{
  "init": "torch_default",
  "muon_scale": "match_rms_adamw",
  "orthogonalizer": "newton_schulz_5",
  "warmup_steps": 150
}
Rows from block 15 of the audio encoder, named by matrix and row number. Each number is 500 + 25 x the weight over its row's rms, rounded and kept within 0 to 999. All counts start at 0. Numbers have three digits each. After the name is the row's rms in percent of the matrix's.
# conv: pointwise conv (encoder.blocks.15.conv.weight, 384x384x1), inputs 288-383
conv.181 098:542498517503481448474467528513493505535468508551510484497489490439498509485477525542471497485500462477501490468533506498465506436474477456507530530511498539529550485476451480536505507483553486559465503506511508482491476489494465476502516486479492469502488515511494542512494500478550508510
conv.182 103:532499501514501531501482470538522488518537503523511496540527531498481461474503517533473503489485548471504453525516520467537520480491516491483471478509539516499490486498547488478491497528488533510527547536520522531498468486524445530508485481474462509548509496511485464517474477478504535525
conv.183 095:515499500479501457519537517505520479546501485457485485500498492491512498512507492447470465488497539521470460555470468506526511521522545531502475490512504507516505502527487522484482529470479488456498517513516465523506539545502499491508482508444461544492526504489516497515483560491518552507
conv.184 100:521467472492490495447476464482524569497510497525494464470484488496513489504459494544555532508508542466454499421515503550495527472481562500512498491526504490492513466524500507486486498491481460523491545506522503511489498535472515489543476505525470495550542484496527515522495477484541481517
conv.185 098:498512516505489480534533541444485507489530541496472549473523468478490484453450516458468508453463460524539472541504529514526488503507516495502487536499529513488478486527470507507515515490481495525552455494468479546482497522476513484530526512546494511496496488477530491506478533514480535526
conv.186 098:548466472532476484502504447466497490493468481492509479494517477478508442505494487539488522521538481507485500519493548523470512464471516542507530482498499513491460503481548484460485536523486497490516500461541496432492524496512450489515500476492529526473492529504444522477490504499457512472
conv.187 096:529487478485511505465463492489509481514514475513540460492488483515476498482466462518495523484528555499473476530516495489522507458501511497473487535490506524460499492530493585524485475497537486469503461517472496511481534507483498508493545547513489454490505509533512473499470483473486525522
conv.188 098:510483490509530475508529502476506520512529524476477482498500452482535456464512514488510512496491506505470554472540498521532489544457501523512518535517499483504492544489497512501464542514486483473488527472505469528500495502545481496476504530514490498502498508530483482507468497490496477555
conv.189 101:506452527444512494449524522509493466530512506501488539482516502494480497519531485471485503520507491482467474435511514454519499491546455479515514512456509446491508524525547498463515467521526479511502521470481512507492493516495510523493504460471488464493496504510513529504529491461451490481
conv.190 100:518492453471497496498526465498515482502490514487484480490530503475503489487462475499477495499483503487468523481533459536468460501478465512489487501527481475505536511493507524514456544509487499508500531471489512517530485507523464502555478512511486497468504493498538500494470502509517528500
conv.191 092:477562490473493530478477471501542504425482529448504493520489451512509466485483513475488494493546529512494504458489497511505516518521488517486498517476463513458488506465495536491524516470464503492520510504486541499493561482487505538540510472517558481507484510521509490563497471528471483511
conv.192 099:522478477438503517499455484502513505567526542507490489495477536503517505493457493501486500496525503530516519487472487492497471495547500478539504505464512536489529461537532531454505524508470467525485497482511500494453478515508503472503486541484548519507486501472493504485495496507503482497
conv.193 102:519499515508494523481463538450509522493545489544486493489508451481519538470463507477497451509489514523505515525481530463479467474509471525501495518466522472513464532488543542482470517493465494502481525491475498528428511501521506479480464489497542540511475532510457465496509469500535483520
conv.194 096:509462473495483501476489517462525474466489532500489489525520540481497541481496490517531541442505514518497532493479506439498467530497497498529525510496498445521506512469510478511471499516559494501501485509471472515503470491487509501515509496493505514489508520490505553514496504529520407494
conv.195 099:472456496461492501470504502509492471554541510520503467518495490488519490517503503480524443536496482508494479489505457530485519475477512524497488484498491503479504520505520433472446492522517527557526452521517463491508487479506506509520490480508533529489509477485446517559546519508537431519
conv.196 101:532466486490488502549499495493488450525495502561469482528510444497466478505534497517494484530503501476440528498495525489503520489486517493565491453435549520535511497483552484485483538503505520462502458495516497528521464489502499459445507509495462513491483426527530494538499483475500461501
conv.197 103:506444496470458449465491462476501512482497556502505482472465486500463474485464546479522488477536454499467467466493517485528498498483518461498503528502483527531494467509526480498514478484554516480475505515470510529519493502540519492520484505529469477494497521469486525513547529528508502520
conv.198 101:483453496526535492471486479507499508486451491501474506430454497519475492454489480537489487456490499519459495488514483558484505518459455483517493506500492497501506515507543487478441490489469466511529475476514465482463487527487471487485484511483528544438468434469513493505529499503485541522
conv.199 100:500527515492505481540492498470495479520513438544525529493499524519481495481502528490525467463470515519474490497504453538440549527516486466482464499487480512471481539491504496495511477491512471471532517485486532524456490478520548483481490459533505469500511562468536476521448513554470517466
conv.200 100:489502529469487486502496547475575472504470473494536460528500516530522506491461501492506539424448501479520472505508483521446540527524529490495468506533500504496495536485455519491486440494501481518486507471537543518476498456460496487520493523493507494491515464564516507529538511463492476482
conv.201 098:483505481477476533525465514525506465541508509500490487516547499488476498473486471506445522443486494472450495507516464476485543523497503461519499484491496512509493496493494512460482502536530535490524478482465492499504549543490493472518517502487542489509506501499471509491517516457518434486
conv.202 091:498516513456478497476535511528502450491494471481507533499509442538482521486484486515528504529493495434500465535514519512501474498506535501497501483476521499483499481469515504523478488492446515489508526499525501513499513517525485481523493478493496501540463507507487500515524519492535509507
conv.203 098:504516538497538502497515507524491511486546486541487490529465517498511547475549490512538475539529492487499466515546524487521537497522487519535517506502536505519508529529467524515498491495487503506494511511537516543444505484498510466483566495516474522497509513496482478533465535519482502521
conv.204 099:479527487499456532496478478482481466491465515498489525537521518482507502522526514496477549466512519513508482510507513507512491477465478514477455492473504475494489497485462530493469492487519508474506495523513478471526507495536527514479483472529496469496498475457550495495442546554495481525
conv.205 103:482491484514527534495517518518515501475451511486523509499511516498496481523464479485478478469488484484493501482545484509547472475503452474484478510457485508463480521489503518522475449518519496553501511456476495464503514487503537499451499510529468458529485459494510510513505495482465505524
conv.206 092:535476492460528515503502492526497502473498522482491519481518480519521520465548538529478510503515472532460462548509483498532494467502517512518518463498499497479525503490507497561536491489497454486529509481457545516539515476487481512468511470528524490482534490530461541528494533492507550483
conv.207 099:508491513510487504508513511522550535535511534465513502472503519483471515475546524509480492489543485430499511483493513487501504482515528485497490510469468501471526469514522481472528495475510503499545504526498513503483466526465487482489502474486445503514515471469494471459516489465523495450
conv.208 095:516512474482521466484501515514502540530476474517516501483535466523473509468496482517507485503454476505507559474516517509541535496504502499482559567467491474510495490469496526548467527522505521539522536484474527515508533516475467493495489506500548515458474521503544512532487478475502523491
conv.209 101:532438539488467526536461492512486480539496509476501475513507565483462482482503425511483497483492526491474492463493499523470492516534498525493515473476520466509508492511446509484498521486494555491542510517499505529520464486499466444530513482512497494515518460491517458545471464487539485478
conv.210 106:510436499492509487502491530463482514487513514508475475534477457520517492506434461468498530479481463514519502525526473496523482506480502476524473485487512484521510521519487524495513462477568527487470501507497466501519489519493516494481495479508519488492528504492486514536510517528502504496
conv.211 098:474479498512558502506529493559499522475512514454477515484486473453499479495486439505469479457468517522466492504512508491543535517508528490500467443542503493492473511495501484474473531526458501496509468502491502517544517504543479425495523431483520497475546448493505515484490475489481482476
conv.212 096:468501525529533497537480504526496524519475541532496490527504483525492487500545552505505440536494494471532554470490505511497525535543513503465507491496510476463494532509492494528511503474503466507486463537505488526521517483482477515503494517493547531518485443535507476507522522484489463511
conv.213 106:504509498513500510520478501509505500494517483535478442490493530500492489587501489581524509504485505474494476497530508497479508508512470507499464508495512491556535501470479479464525502503491473441518519488446461530477524515537506513498460491459496521501515508515483497491500528508466476540
conv.214 096:487466471491472513499472510513501490501461497471513512528493510480483512486522501536564501499514511548469509464485460535497526529524522535524503495514495509500515527520494473513478487468479506528496506488570481464493462500506518525491502493530488535490488485495503489535466519491471490529
conv.215 093:526502503483450450516487487468455516497480455496489499538509517511486515530520443481500502499521485524531513507471509478456489478519503458536546496488527507483551461543478491480502475509495510468501484517490544488484530460532483485453480491490467484473450496507495516503526515471513509528
conv.216 094:517536531505494492499524472478501504517502462510470550513533549427453508475491501462561495551511507518499478519504528531496479468489523499472492483481517523521490528482472480487521468490475520493536524512505477562512450474499465513491488488550480500488476530436526522471516480509515517510
conv.217 103:511530534513537553502534510501559493515502502520486522506514517489496539516551570445466495486487530484510466449517507476517518533500527504504471479493521504488515497511486520491484503529530517512530536503491460458518501519510490478502482538505485450526533473465499488486516528522464458523
conv.218 097:561473447516479522503490532517449502538515498472502501498497521532538486495465493470445472488495512508461513510488484480528483504469504515511515508509535463511493530479461474481529505533458543493478533493475491525482513487459524459461505498473486523470518467518515480501479474510534531500
conv.219 098:501488508505483500469521497507534484461491491515504480551486517479502486458468498561508548505454506570505471517500526504500485473495464467497447513523443488442554471502519511545496488520515498487530517449490531518482473489515531521444471520498476514545536475540451496515505466533493467450
conv.220 098:450499479527460504504534517513508475532471476529459479525566507515474454473496488513472516495495502507537503494504459479488515466536482489502529496506473507515503557473501484503502495477489549511502472510509469517490468472502560507462507478495457474486500531495485495511517477457508475509
conv.221 102:487456494510458467536484476524502503500527523465509489462591497438523480521445531510495490503468530496539517475487489487512532521494483454498448502533489499511514476468502549484498517508514525497483482478461518514514465510496533490546495510474481479496456499539477511500524497493477497486
conv.222 100:469495471517467509475538512526525482546522507459492512480470451528503437464489483485494509452501474483531497507539489543502550558490486522504526484484483507459485518491494502470490527496493485476498534489449513519458501502477488511500505529508463531499495484498512476515471476481504528521
conv.223 101:480494494459517541494464509509510493468541481467506466499494474487483521478494477533479470466547495482533498489466459480561462536495458513479480521475508493474550523520482472490477462429488535522506505481497510520507556421523489483536480481461470491495492541467544511518532470501496461517
conv.224 104:500467531534486506476529477539476510476462497535484475521533501504512485489494491493462451513522492475492493492515465494459479456550473534472472493515460519508470527523516516552514488496503475492497496500453516489497518486509543523510491499533453512460497479516491512485488544481498517485
conv.225 103:519465532485479541487482486498511478516512490517459506466524505461514445458575528454443508503437498471476505480474523519488502518496449501483490483520490470488507507536508484521494497528500474509491483468501527509499499493461482476511541507540530499516527480504508503487489463493481499498
conv.226 101:485509509461440461496511515558505499528548520519540487471490461507532537505482470491495507511496546519478530484508520527465495521466517516496454560480510464472519496505502494497512459510515520484501498491466505478539483524483504500472474510511509543524496485552456519518484498510503482500
conv.227 099:475477479497558513510497503522460523523506486543546511466526508513505478517477508540491509513520477501494497493492475492541507493517496490562516506490530489500458537554451504460507442466546525496531566475503500529499479513503520482507542453500519430521480540541533469528489527550492510526
conv.228 097:515520536476539577482533483528470521523454503441520491528526500487510472471488557521500483511493538457549456530489495521440486532505481481506552460498498516519548532546533545449503516509494546520504520522462468498487549530524491516524543500475512497496483524516491530471532556493502484541
conv.229 103:450505509499545518492520506510497502500455516508483491483489518457499506503527479509440461466503531451511512527478500516477517484503517477464486529527527485499551519481471498481468475521509475480495504508504512486446542510508536492520525484502478491529499505476496497507453517519504535487
conv.230 101:475532475431481506462513492534506486488470491504478459504528494505493447488504491502492506486476478433472535508545496521494528481507510457520485508511487525473483513514482489492499526440461478504479476452469521492536456535496481487436521475494500533494526471518496522512504497472522493486
conv.231 099:529469496470491497522472542490450486485536527444498497482532515461530465522525508505439516488491468476494463517520505496446498513490448480478494507460518506496487494490503480493541537516481509502497535477495477475494506535527505497465507476501490534541482510464516484465541516482493465486
conv.232 102:508470538538547490508469493516554482530486522522531486521552483506445464463456530508468498509465494512501501488526458472567490495495502485510508500477517531530504519480534502484524503488534532526451489488488506502502521496491522484501527464531503488525462471463512507524515518494470479472
conv.233 099:496495498493460508485494518513551517495513502490494497530470535482519480465493457476524524499473521458507464503528536495471494489479520461489535509529500521484513494487467463477504521471501488507504478495531474521495509538497541527448521448465495531466503508481491516497510486478487487507
conv.234 100:522485510501465498490506519488470499527492482529480531513530508480510513538487531555521504483463554516530529503490528497478465526492493532523480504513550511424481467524530527500544526508473472484422493527505500500511471518510502488491499502492520501496544544514498505543523547493518575473
conv.235 103:507543506522503499518496482509470503498526504457514500501484480522537489492506501522524503528464478471493512450516464538500476520500471538527492479533501475500510497483555471530509521480504529518461503487494517492471480508541521497547471525507479477519458494512506478495524463470486505488
conv.236 101:474482468496528509498562485481479499496555543491527464552525532452514477454499538498490508508489503501486524525515490501541524504524484494494495514536516474507472498502490477476514459442528484521542490500520511520446492514437475499497545486480476483511513522488510463467503546462495524442
conv.237 102:479504502506495479466515480458512467501485481530473489496553541447456512489537498466502497533514478487515517481463486471499526512497535457499532488525487523501517468465530488499490508515490480462513501481522466491496454498517498517508497513567520484458506457494523497486494560520507524513
conv.238 104:479494489467501505447506521479493512491538486492471496473522499485476531487455528501497500450502493499518524519471496496513487497538480484452516495487498459514507514503513511496500513530475469483495546504513549551507446547533539502528522497498490483536515490466503503528442515504464486563
conv.239 105:516479491507525538507512532525513508454504476482548513477520497506487503518510488472472490490481505495512513485515498524470485559511501495502524488486504482487496502504525504484523492489495493514529507450478517469492499487463443513498492510518487517500467486511467505492487491522493525495
conv.240 107:487465504545504501496479487522485473520498490502502552492511522495516509478495500483471478447520477490467450475475470478487503488508485498491481547511504545519482435545488458515506497520537516476488455470483541464488482487502501490502515504507502499516503486519532502524529499537436498559
conv.241 100:441487513482504477455530532500504493543499488519521511504458463508499479460517469520509577478509462503522475483503483489505479464523491504503515460475509477511498515506531473488489503505456494497485471488485554484439456523495523543513468514461501485492491529442514494482518498484491511471
conv.242 104:486474550501454467506510513539503515484504484486516486486514487487480550496534509533518480496490497477519480517541508469422529474513542486499487506492565503508523433481495535487503512495476512492511476535463543519512552503510508516513534469541526493491527449498491514517503462489507491478
conv.243 102:506539529499495466489526465520500526478451474534490490472539530525461499570514548523497486450488483520479517544506517530525521490510490460485514475494510500451504485532502485495455493490530481464488498524451507463483483528499463511470529497467463516529495503487459478527512495514482524493
conv.244 094:504518461472514477482509491494478535486503501504463512524538499503444505518470547480498517468476484480525481506477512475486487486468482483502491473525496482480488464505493494472502441509531472517474521529477512521515437499557497503493521474514496505477548483483470490464491505509451521465
conv.245 100:495473500459444504504508523496487525496545517470505552507503512501493498461493495481507493488503517503549513505514534486516522496505525536462460486529534499489497498529488459494481441478458458499490487519496492489505538455487475505520495539489476490488527521506531455439483508501479470544
conv.246 098:508525501450520516488555517548490521426525498525512495539505464500488518529524435468492487450537487537526511497485486497501544515500502532486513503507527488473528514486541526532513489496526527559507483458504527479483510472501443487474516504519527539492512505542487475471496535477502522481
conv.247 106:479505509502491496487500476517465489484432493477494531494497515510540485459538482486525492511542468504514504435504476486487492484485488507483528458516490491494474520476517535545449462515548484465509560486468490540466506452563492486487466456528461468503499492476511519485504475465515478482
conv.248 100:512535500499481490492517517496488506487499458439510474485523487517464489486535515526465421506494524480513525453516484528495502536474519491550480488482497468494457515526452495515500486502476513473480502521451511498499495492505531482492527492535495476467519458491528499500489504507488476521
conv.249 102:574494544505530465511497501519486473521475467566521508467489555542503483477515480505495543535500497490480511444486508535508532485524501479512492478488499519466512463493527488515547469482533464499516503491489510491549488494496475491510478444486471474466526500541482506501481485500491470470
conv.250 102:503473493542528529494523460492447541526522486496477451522425492522485477460542464522527515517525496493467466494479478483507522505492538508502496492449486473548522472485527495508494447482496466473499487521478477505500438501489497525531510477504527514481502523507517545466532488512520519501
conv.251 097:501501491455464518501515545505457526446482477522507485541495477440518463505506437499512504491533505505479452483513533513506473499537509488493466535470499529563478510510467489484517508467476497494495521472486511479484508486491511511469489512535517455510525524464510482501510512521546512518
conv.252 102:539503482510496502503495501507499409484516521499510446503476492472464501506461459456518506506461489487487503498526451523480505499521487480504482509476482500547495513539453495467498518504510483468476506454483555487512572488471516487482535528517481516506514552483487549528461485465477508483
conv.253 108:463504458510535506496550490502539499516500476467499472482503522543470507517446502511491502470501497497508457462520526502439509505518517482501498505441472487493508497505483456471504473516502455459493502513527461509471467529493525485493500515471529519572514482475460474525514509525456492500
conv.254 100:484515480493548494497491508586468498478483534501486485469489500514471491451473472515462520483519484483498483434511480511532518517521533476528489504460563545526524478518496496486554467490517480482528497498492522519496535510484502474483466488511515506518486532479472502479493532561524464544
conv.255 098:458493509522519491491574483498454500509486476478493489528526515485517491510498501529499504501488524489507475539500483511561487539505514458499516523495524480532502491482515504518524522538513487500490503468503519489500497496503476531501488471462491509466503513455553508546519501513484473521
conv.256 104:522477514522488521489508510464503492493525507449456473477542491468516519503528514478493523493433479457544561469528494458485499495522523551484511521511499487492485494495530462470503455543488495511499525542515533525542498484497528480540550512507487488501482482486496491448454496519485504519
conv.257 102:513474509527500518525485475501486538514489529505525506479492540523487496502441474493494509475510501506571473528492493455522456505531458516525499488479490467460520487485501496492485534473488524524516488512502493487484499528522496477491517492496523525528507537543506526551494485500527531525
conv.258 102:528509560492487506484493498499555504497499498488522515516501518461526497506499478490523465490509474521486459545492504472478468503506460495463487483497499492520466542536487474469491523465521524543539535527468542497497478558482481474530500474485480513537500482459504523459527534454472511507
conv.259 102:478485497550504483478470543463519469475458531494468489506477544492549487477477499541505490494492517521531481476499491524447497515476516478489500442509478474497549505483446515526480515527475499485476510519490511452530520511476496477522490503450513507479510497514514499554490510417506469507
conv.260 099:503467492472533501490511491510497481475501500480476483501443506480499541436505509513516463472481476513509542477527508503510513512472518524484505514498450461505535476523501526471504499500507503512534481548506488530479486500503475490483463508474475509516440520495481501447499493526465471515
conv.261 093:516522481519473510497479528502482486493513482473475433513516483492483448483470528549500490439491500492491525495490490506492518501500492518492472508507533524454497464509473523451504536471466498476498467484531520507474480512492514466454495454473472479501492501511532527501504490514503491464
conv.262 097:554485482530485466492493476511469493467499526531508509451481501490460527486490491492456497502476522464518528551481489492468542478478457540512469506489484504473510492505491504534502485508490509483449524473506567473484563538524436485520480510507507498575513495537470512475470496490510521468
conv.263 100:493518536461459517472489498459531474507486530488465486492501526490510515478479493526522493547490491486512549517474507487482499502479497511460454501491495557519479519530510510500527500531541507514545509473497486525462491533501523529486459502508483528499510518474497512461486454489474582505
conv.264 101:485470485480492489502467496506533523511476476502469514490531556475490479513534479499480502485453476485551427543505468538528466486497522509490467486545500487499538533430496509475524529494512535548528486505473512498496510497458489503501536501487460526519516494483490491482500520497474458490
conv.265 100:488521545546495458455552515498493485488486492507509506503519513528478450517499513487513495496507469517515532510513502535493493470508502546473449505499481460472497545507511527489499514473479485498500461493528492543500470524501463522501464529525499543520540564467483484444456527497472467494
conv.266 096:487515477450534528495487489475454532501503500509482470501496506537481515498538450499452487486530503524547506493473493457501496478514543485475537572532491511497471488467518476487485495534522506480526529477489537511442526460477498478516487518468477532505497500459519507491500447531514509509
conv.267 103:509475528518486459485529507513477472503508528485465483481489470531477472544509503478493544469476538484499506538523506490505475557464504525494482480475521501483498511515482472474524459517557496466481463453530476521465480536476498459513523477525482461496511483528518471534523508489492488536
conv.268 107:489509491479517497486495463478507526465480477497480479490482485478527467519500517529510471541509531470517506494507494540529503536485512453471491538488492475456509500468469483467516479510502472472478513518480526499524469497537502512480533446501481472488495510543476472510481535493519432505
conv.269 100:476475502526525451522525495532563513476487483458490487508468509541519526484476489467477455501480519519471480519477518460539515507471479491529501506488528527515516509532498494515518502437483529537475511528495516482493504495518485490488465496478504502501490463519508500498472505461497494495
conv.270 102:472505482541465484477496493476511513453486509516501511485494491467450513537534467498467535495503512523504469463566480496467489506529488482487504509501466530474531474526488514531531507483503515470500476477487530494442508487464517458534483485498462501524500488508519542469526522530494504492
conv.271 098:493516460510500468512512464529511489480483465503523507508534516521484501481526455511477508511503514524506485461529464494524496498479498533511495512492541549556509506508526489485499534511501479509479523495507489513556515492548524477529482549517487541491510460521514513497467487519475507555
conv.272 105:529478474526487520504452477523523495509509496508454454443514495470489509523545502491450469511510498565515526500509466517511474517464464478514523525506489491493516485475510471464483512499541456471491524529531541462483479487519470488477463503485498528475497491505524511484517493444506520525
conv.273 097:519521486513530500513472480505490481478501472475497509459516529514491470532531530517522482477448491539519498508487544478550484495525505500521540483472466536528465548494490495480498482516489485475471469533487502528507517468501483519520498448490539511497490503475492494516513474434525501468
conv.274 106:484495481460511514513527507490531486533514530503501499491495482496503507491495475496478509515507488511475528517494486518466486490503490526513494491513473502500496522464469536513502542488468498544464551484515499491501496473470474517504521486497499524480501504500527516498494520509488525480
conv.275 094:491471507499501506518493485524510512500544503509479504502507541482479470478515495489497500487494495474549522525515473510504498546479520490530503525526476489488488423544489509488538501523492530461495488498469488530516526480507502468499438530504525453515470505472521463493485525487515508502
conv.276 097:530510502514505488503460467511501531490439477513524520477542458513476516494475481532458452468491513490501490468526498521484462508514475480504468472505468480472475466486445426521572487467466495523431505512521505520479494481507459505479502520510496498489516513471470496512515504456517561503
conv.277 100:485518524491524465475523515531498504468505516490469485453524457440506491520486492471507525467519504496483503501513456513456490526542481506529483489519536507530528510532505527522504508516542526561487493541496489468484451520479489525538441516538458479495540485490499504486517472502502491468
conv.278 105:495493509487525491470497482516527500500528508508507515500489537440451472492501509501507491526500531504540489530454474473485514516531525497491507474536524499462488488516514518498470496514498493458506492520498489528484478474494536469470497506483481554497494480548478536521538490497509541520
conv.279 103:473501465508492534562488494472492497497532497507539498502488454485525472509507515464469514548527480498478482452497520469486536517514538484509525517503513496445482505510495510507527495506508506449480552506504503500524506508491484460521501457513464467499449524467519516463493476523505491496
conv.280 104:492478510486505474501518500542491491492503501520467513478527465468524546506502482495496494515479490517493504466477536451487468465423478543501470516511463517511491547530532470564497511522452492457488491520490495496503494493504492526514507483505510496470478484448546524469506526495471525508
conv.281 105:509485533476465501463526507527486491477499500485506475500526500517470505487492527517491506505450518506550485521482479467485477517452514533526492469521489489518496477513466467505501492506514526432507480498525491466528506482482471537494505513554450523510459505457491512537528527467481548509
conv.282 101:480528552455505519528510469503483507529483478521499535528527512488493487531483500490475464465473479487517492533525488503472489563490521511528497469511488501496505529536461505526488468468498498498480520502498522473444503452483516503490561503486491510490529527485538517497501499458475500505
conv.283 100:507535500524513478493492460470495509483477466513475467505457525530463497533473511463526517466529455489449495483490511508483495493462501515517529518522508531529507520518474540492464517552511514483484496491471516534506523498550513506491511481512501469502501477469477501482500500495462537482
conv.284 097:497503512538505517501486545495476473540496526522472460530521450512496517538505501503492481484471465461502475515546500495485491551528457486519500457503495544460524500502497530504511486506515506460485568510461500516458480476515541496563496483509503518472525521511548520511541509485453520503
conv.285 093:456492526512480476528500503486532522500470526552505501474514484490450507518488537501525539450506492502460527445496533462492532491496496471525509484472513505482504551496514500459474476497508505497568498554508496481535536526534478508486464484542485475515494501494555460483499470501505504502
conv.286 106:501549521481529455493490501514524512504480495522502467468513538512502511487471508496520475476485465484507476501479472506483495526456475499477481440468466508508529515513502534467480499511494447502471490507500466497499486436471497511503541489532497528472500504485500542519463493454501541496
conv.287 103:515487486518453537518537495457435529513527504449478485498488484504503504480490523470468522500493511473509511526546451489502472490544512497520488512518518454523495515515510482536500547510486492503522519537479535535486469513477488519522503518533505500480475511489503503506543507522506502565
conv.288 101:499509528485497522550529529466485518495525534435539482488516472524488499492495474470469482495501485462502507522489506508492482506482539531492513499483486441465482512494510489471471514506536526526503465491565511465494510552490528492479494474497474506515519544512479468483475520446486538518
conv.289 101:525537501485522495507518510479490488512523536495489491458522499478492464520493503509470546528515514524488469528546462479499501481513528476464503525488484549471515512498507496447454499523522490455479507452490471499517484501477512502504499487465488504488486506483479504484498456513503488443
conv.290 097:520519449482499482500501506465534530464480513482507459523495446497524465462499525458520443473509484518517511508548528519491520474500529494517487528501447504496525491486487530534517510478474512497521520487485483490459504480508500524504494519498475462493483438482481554515506497491515518478
conv.291 107:498521459513521490536459482474507526525484516522534504497477501516482513515535485489491477480447533452496534491488483498529487490515470510442480505488513447534507539489461499532510510523443491522546524533517549485460546508500501492473456513511477497482475458559522490493486485523511477513
conv.292 104:489533519518502515483539502513478501492493430507482470536515503451509494531511521475508492475515481504480487469492506519480504490504504493569466523529485521543495486490510508461484500515484497525473498517521506514520496501493504529516456526477494474519485521520494537461475518466492533525
conv.293 094:477519470495484455476495512527504491529489521472493497506485468460497510479507505483492488479533509452505505498508509483554503536489557489498551486550492507522497494504503457517510489524531516493564470490472504487496481533476516477509480544502483499507483500484497493486508510523493477524
conv.294 095:517480497505526461444474483502506491516560507513535497464455509481514482474493515502484501484486478528489489488496488483535460487488496533474501505484501505517484499499487477525467461493507546530469497477480520494532492464490478450518521486552467501472458459496499493467474509479508505493
conv.295 104:481493489482493467522463469519472454506542501461473526475516533552474501486525526471493515513550498477484501511536482487480525527487455528509473511507532461467454502521486517489499515516542511508531513474523475492490503477502505494478495475513488521487500511470455476490494521526498476476
conv.296 098:529511516495433485495514509484472510472519477492511428521547489508485475480508471493535507492550528486498537494539519476523512501512515503488506531500519518512502514448473485466511530498447489505458479501502490515488487517503510477533478459519507480540477514473474513472525464469535506526
conv.297 099:478492519511488530487514502519519510500507487494461461499456484523532485493470489461490498482506446466521447503499528499555508469536499490524470510531491490489499510494516499464489499476467545471536503482451526479471513473499486509469475494529519495510506482533501448471478509520530522533
conv.298 105:485443490514517550524477511512501515486500477514492553527504475508511480510469502491545514471500475531502492517539443479486490534452482567525521490507478510499487491529509513513458527492478493521510502543494516522458494538549531534541489548476505494470495485505499475525471510519494495486
conv.299 099:468513483464472525552619463523476496470536469450500500507468510475548504495532476478489496483484489438538517494534489545534488546527489500498484473463554539460477440484526498489523499533519480503500444484474500526506494476503518451474476508479495518497484479514479472508475489489498489481
conv.300 102:501504492490451500518481525497493472510511490520462541499519540539496504504469501461495511493462522529482503482500457486423483496491482462495514484455425487529506488491500477487463506477524434506460477488482494473521536491510510454473469517495509457454477515491517501540465514511491480472
conv.301 099:486519502479480520535509500483487536516520514506484494441490458487455519483476503487509477508496458527502486535479481509502516531468509472483504522503514536512497539527508473524501554459493517519520504453505513523507500478488497452500469498481539450491483557465472495499548522512549476493
conv.302 100:514503573477487519515523484493477494501497469480491462505502446498523474520499534484438511527469522525475497517468503489493455542530499515513530533515462488473532520470488510490461558516495492443480506520489485492475512495477469509477498491543493492521493498488490485490483503493506523548
conv.303 097:531509516498499500545529466493534529466530499467535528518475517523532488498518518521514546492515468505477467485485532521540492522522470506548506491478496504552535536534501501472492494513536520483526506534475488526480501486481525507470481457501522540504527523489490480516471468507543498506
conv.304 099:528504517440504503513496494493480468459497489549495480456481477471446472518488457497487519462541526522527516470505527490494536425491510519517508511509512476540465498458462509531504504496489531508517476489538487477537409479531505485476491494520485483491471448489504440469479470516465485514
conv.305 099:488482586470485503483485451516517477474526506488455528515539506523538478529514499480532496517447464496484467533499487498483529487541469515524493484524525456486496507482509457548503516508501489534531490531509499479526463447503561524513532568523474450544527437533547529520532483533465494502
conv.306 099:466489466525508505490496487512507506523506533502503523462484491542514495541516486496491465465458490476491543466529490477512485505500498476528515486473483484481516505481537512493524554529483448502511506455498499518500510490507469484508489536527493541479481520462520528512443518502519503507
conv.307 099:484448456478514488488469505549527500493510535555475491504530491501468469483504488489530538496501522416499547502477529480469538491510475482513483451497518446518537490470478477472499481507517472518478485472515522535463504514510484492449523495516497495512502477466471483501513489484473469483
conv.308 097:481446483465504492505468492493524496493474487505466514503481533532471481485509511510539532474477474513500523464461502499488442496508506515478509479487463529561462471516506527506480498489475488526478508498545481502549479496500532447455527455467499475452466509495504504499525463492480534496
conv.309 104:533485485527508495512521470496525487526492476481500498494485505525472522442525525495494524514493528486516509525517448524472453499455483481475513544530480530485476552506451524511522455482499520555482532452518497477515497488527548471473497515546528489515492497488563519488522539544497478463
conv.310 102:537500518484556502484521469488516488510564511473508511483495491519526493496509499544520521522487508507510543504480517487470467497510482489506526534493536487495508480481490477496505474471520526482552465517538483542466514512453497504497487501484462508538463495459454501520480497481463529466
conv.311 097:525476559486464480467520500539519481484500507495490518527544482474484522496457455524510508497493477442521532510492511481543514563513502483518496468558480481493505488469523496431483526493553515537509493526484522475484485518541479503479468479495510510533518530506491497489502461511497522517
conv.312 098:460515493517532521506491545493467490503489500543515481514508485504550483484504487489481526474519492484500506517508467493484502502489490478495509493434468482495503487444472463472546477490478501462470480522511501500470496498510535501526455442522465509530469484465508513514505513500504469480
conv.313 098:471498490507548538496455505521499534508511531494524524517540482464481537459484492511559512490469476523526509508466521487491532459508463504503482536525479491497496511509491505491481501482529458513536531515494487474513508545499492473506550534500510496550495517531522545521560497484532498493
conv.314 104:502505508461479480488480488504508460451522497515504514512497489533451478483470516485508455509485491495498477501492519456494519513503508519498502520527508461483471454460498494525513511469514477508549499530486482486489526457476496482482509523582489478502495469487504505529455484492504508541
conv.315 097:541502457490505517457504539468473501552478506497503501502476490475491495486493479477484510541486540491477518504476483529481491488483478515505463514514491468495523514447509496518493499503547500454494502489483574479497509507491512508522502478504514509516479523500472578493498481466491488471
conv.316 099:513476497517490519551482500504495508532536467544481478531485510570496504513506471483491489552506496477513506511463493500497484482492469487451485497512474485494503475485516484509477493473504487499549508471508524468515498472502543492496531486522464525524468534532480524543455499469459531520
conv.317 097:558542506476482482484512501487475546511494496498505478539472477514493528480491493476522492505537510480518503468466536508497496520537515522468460475530467538534499470533539529506436459532543504502500494538501485542511499485518541452544503489525468488480477490450520512512501509539509494463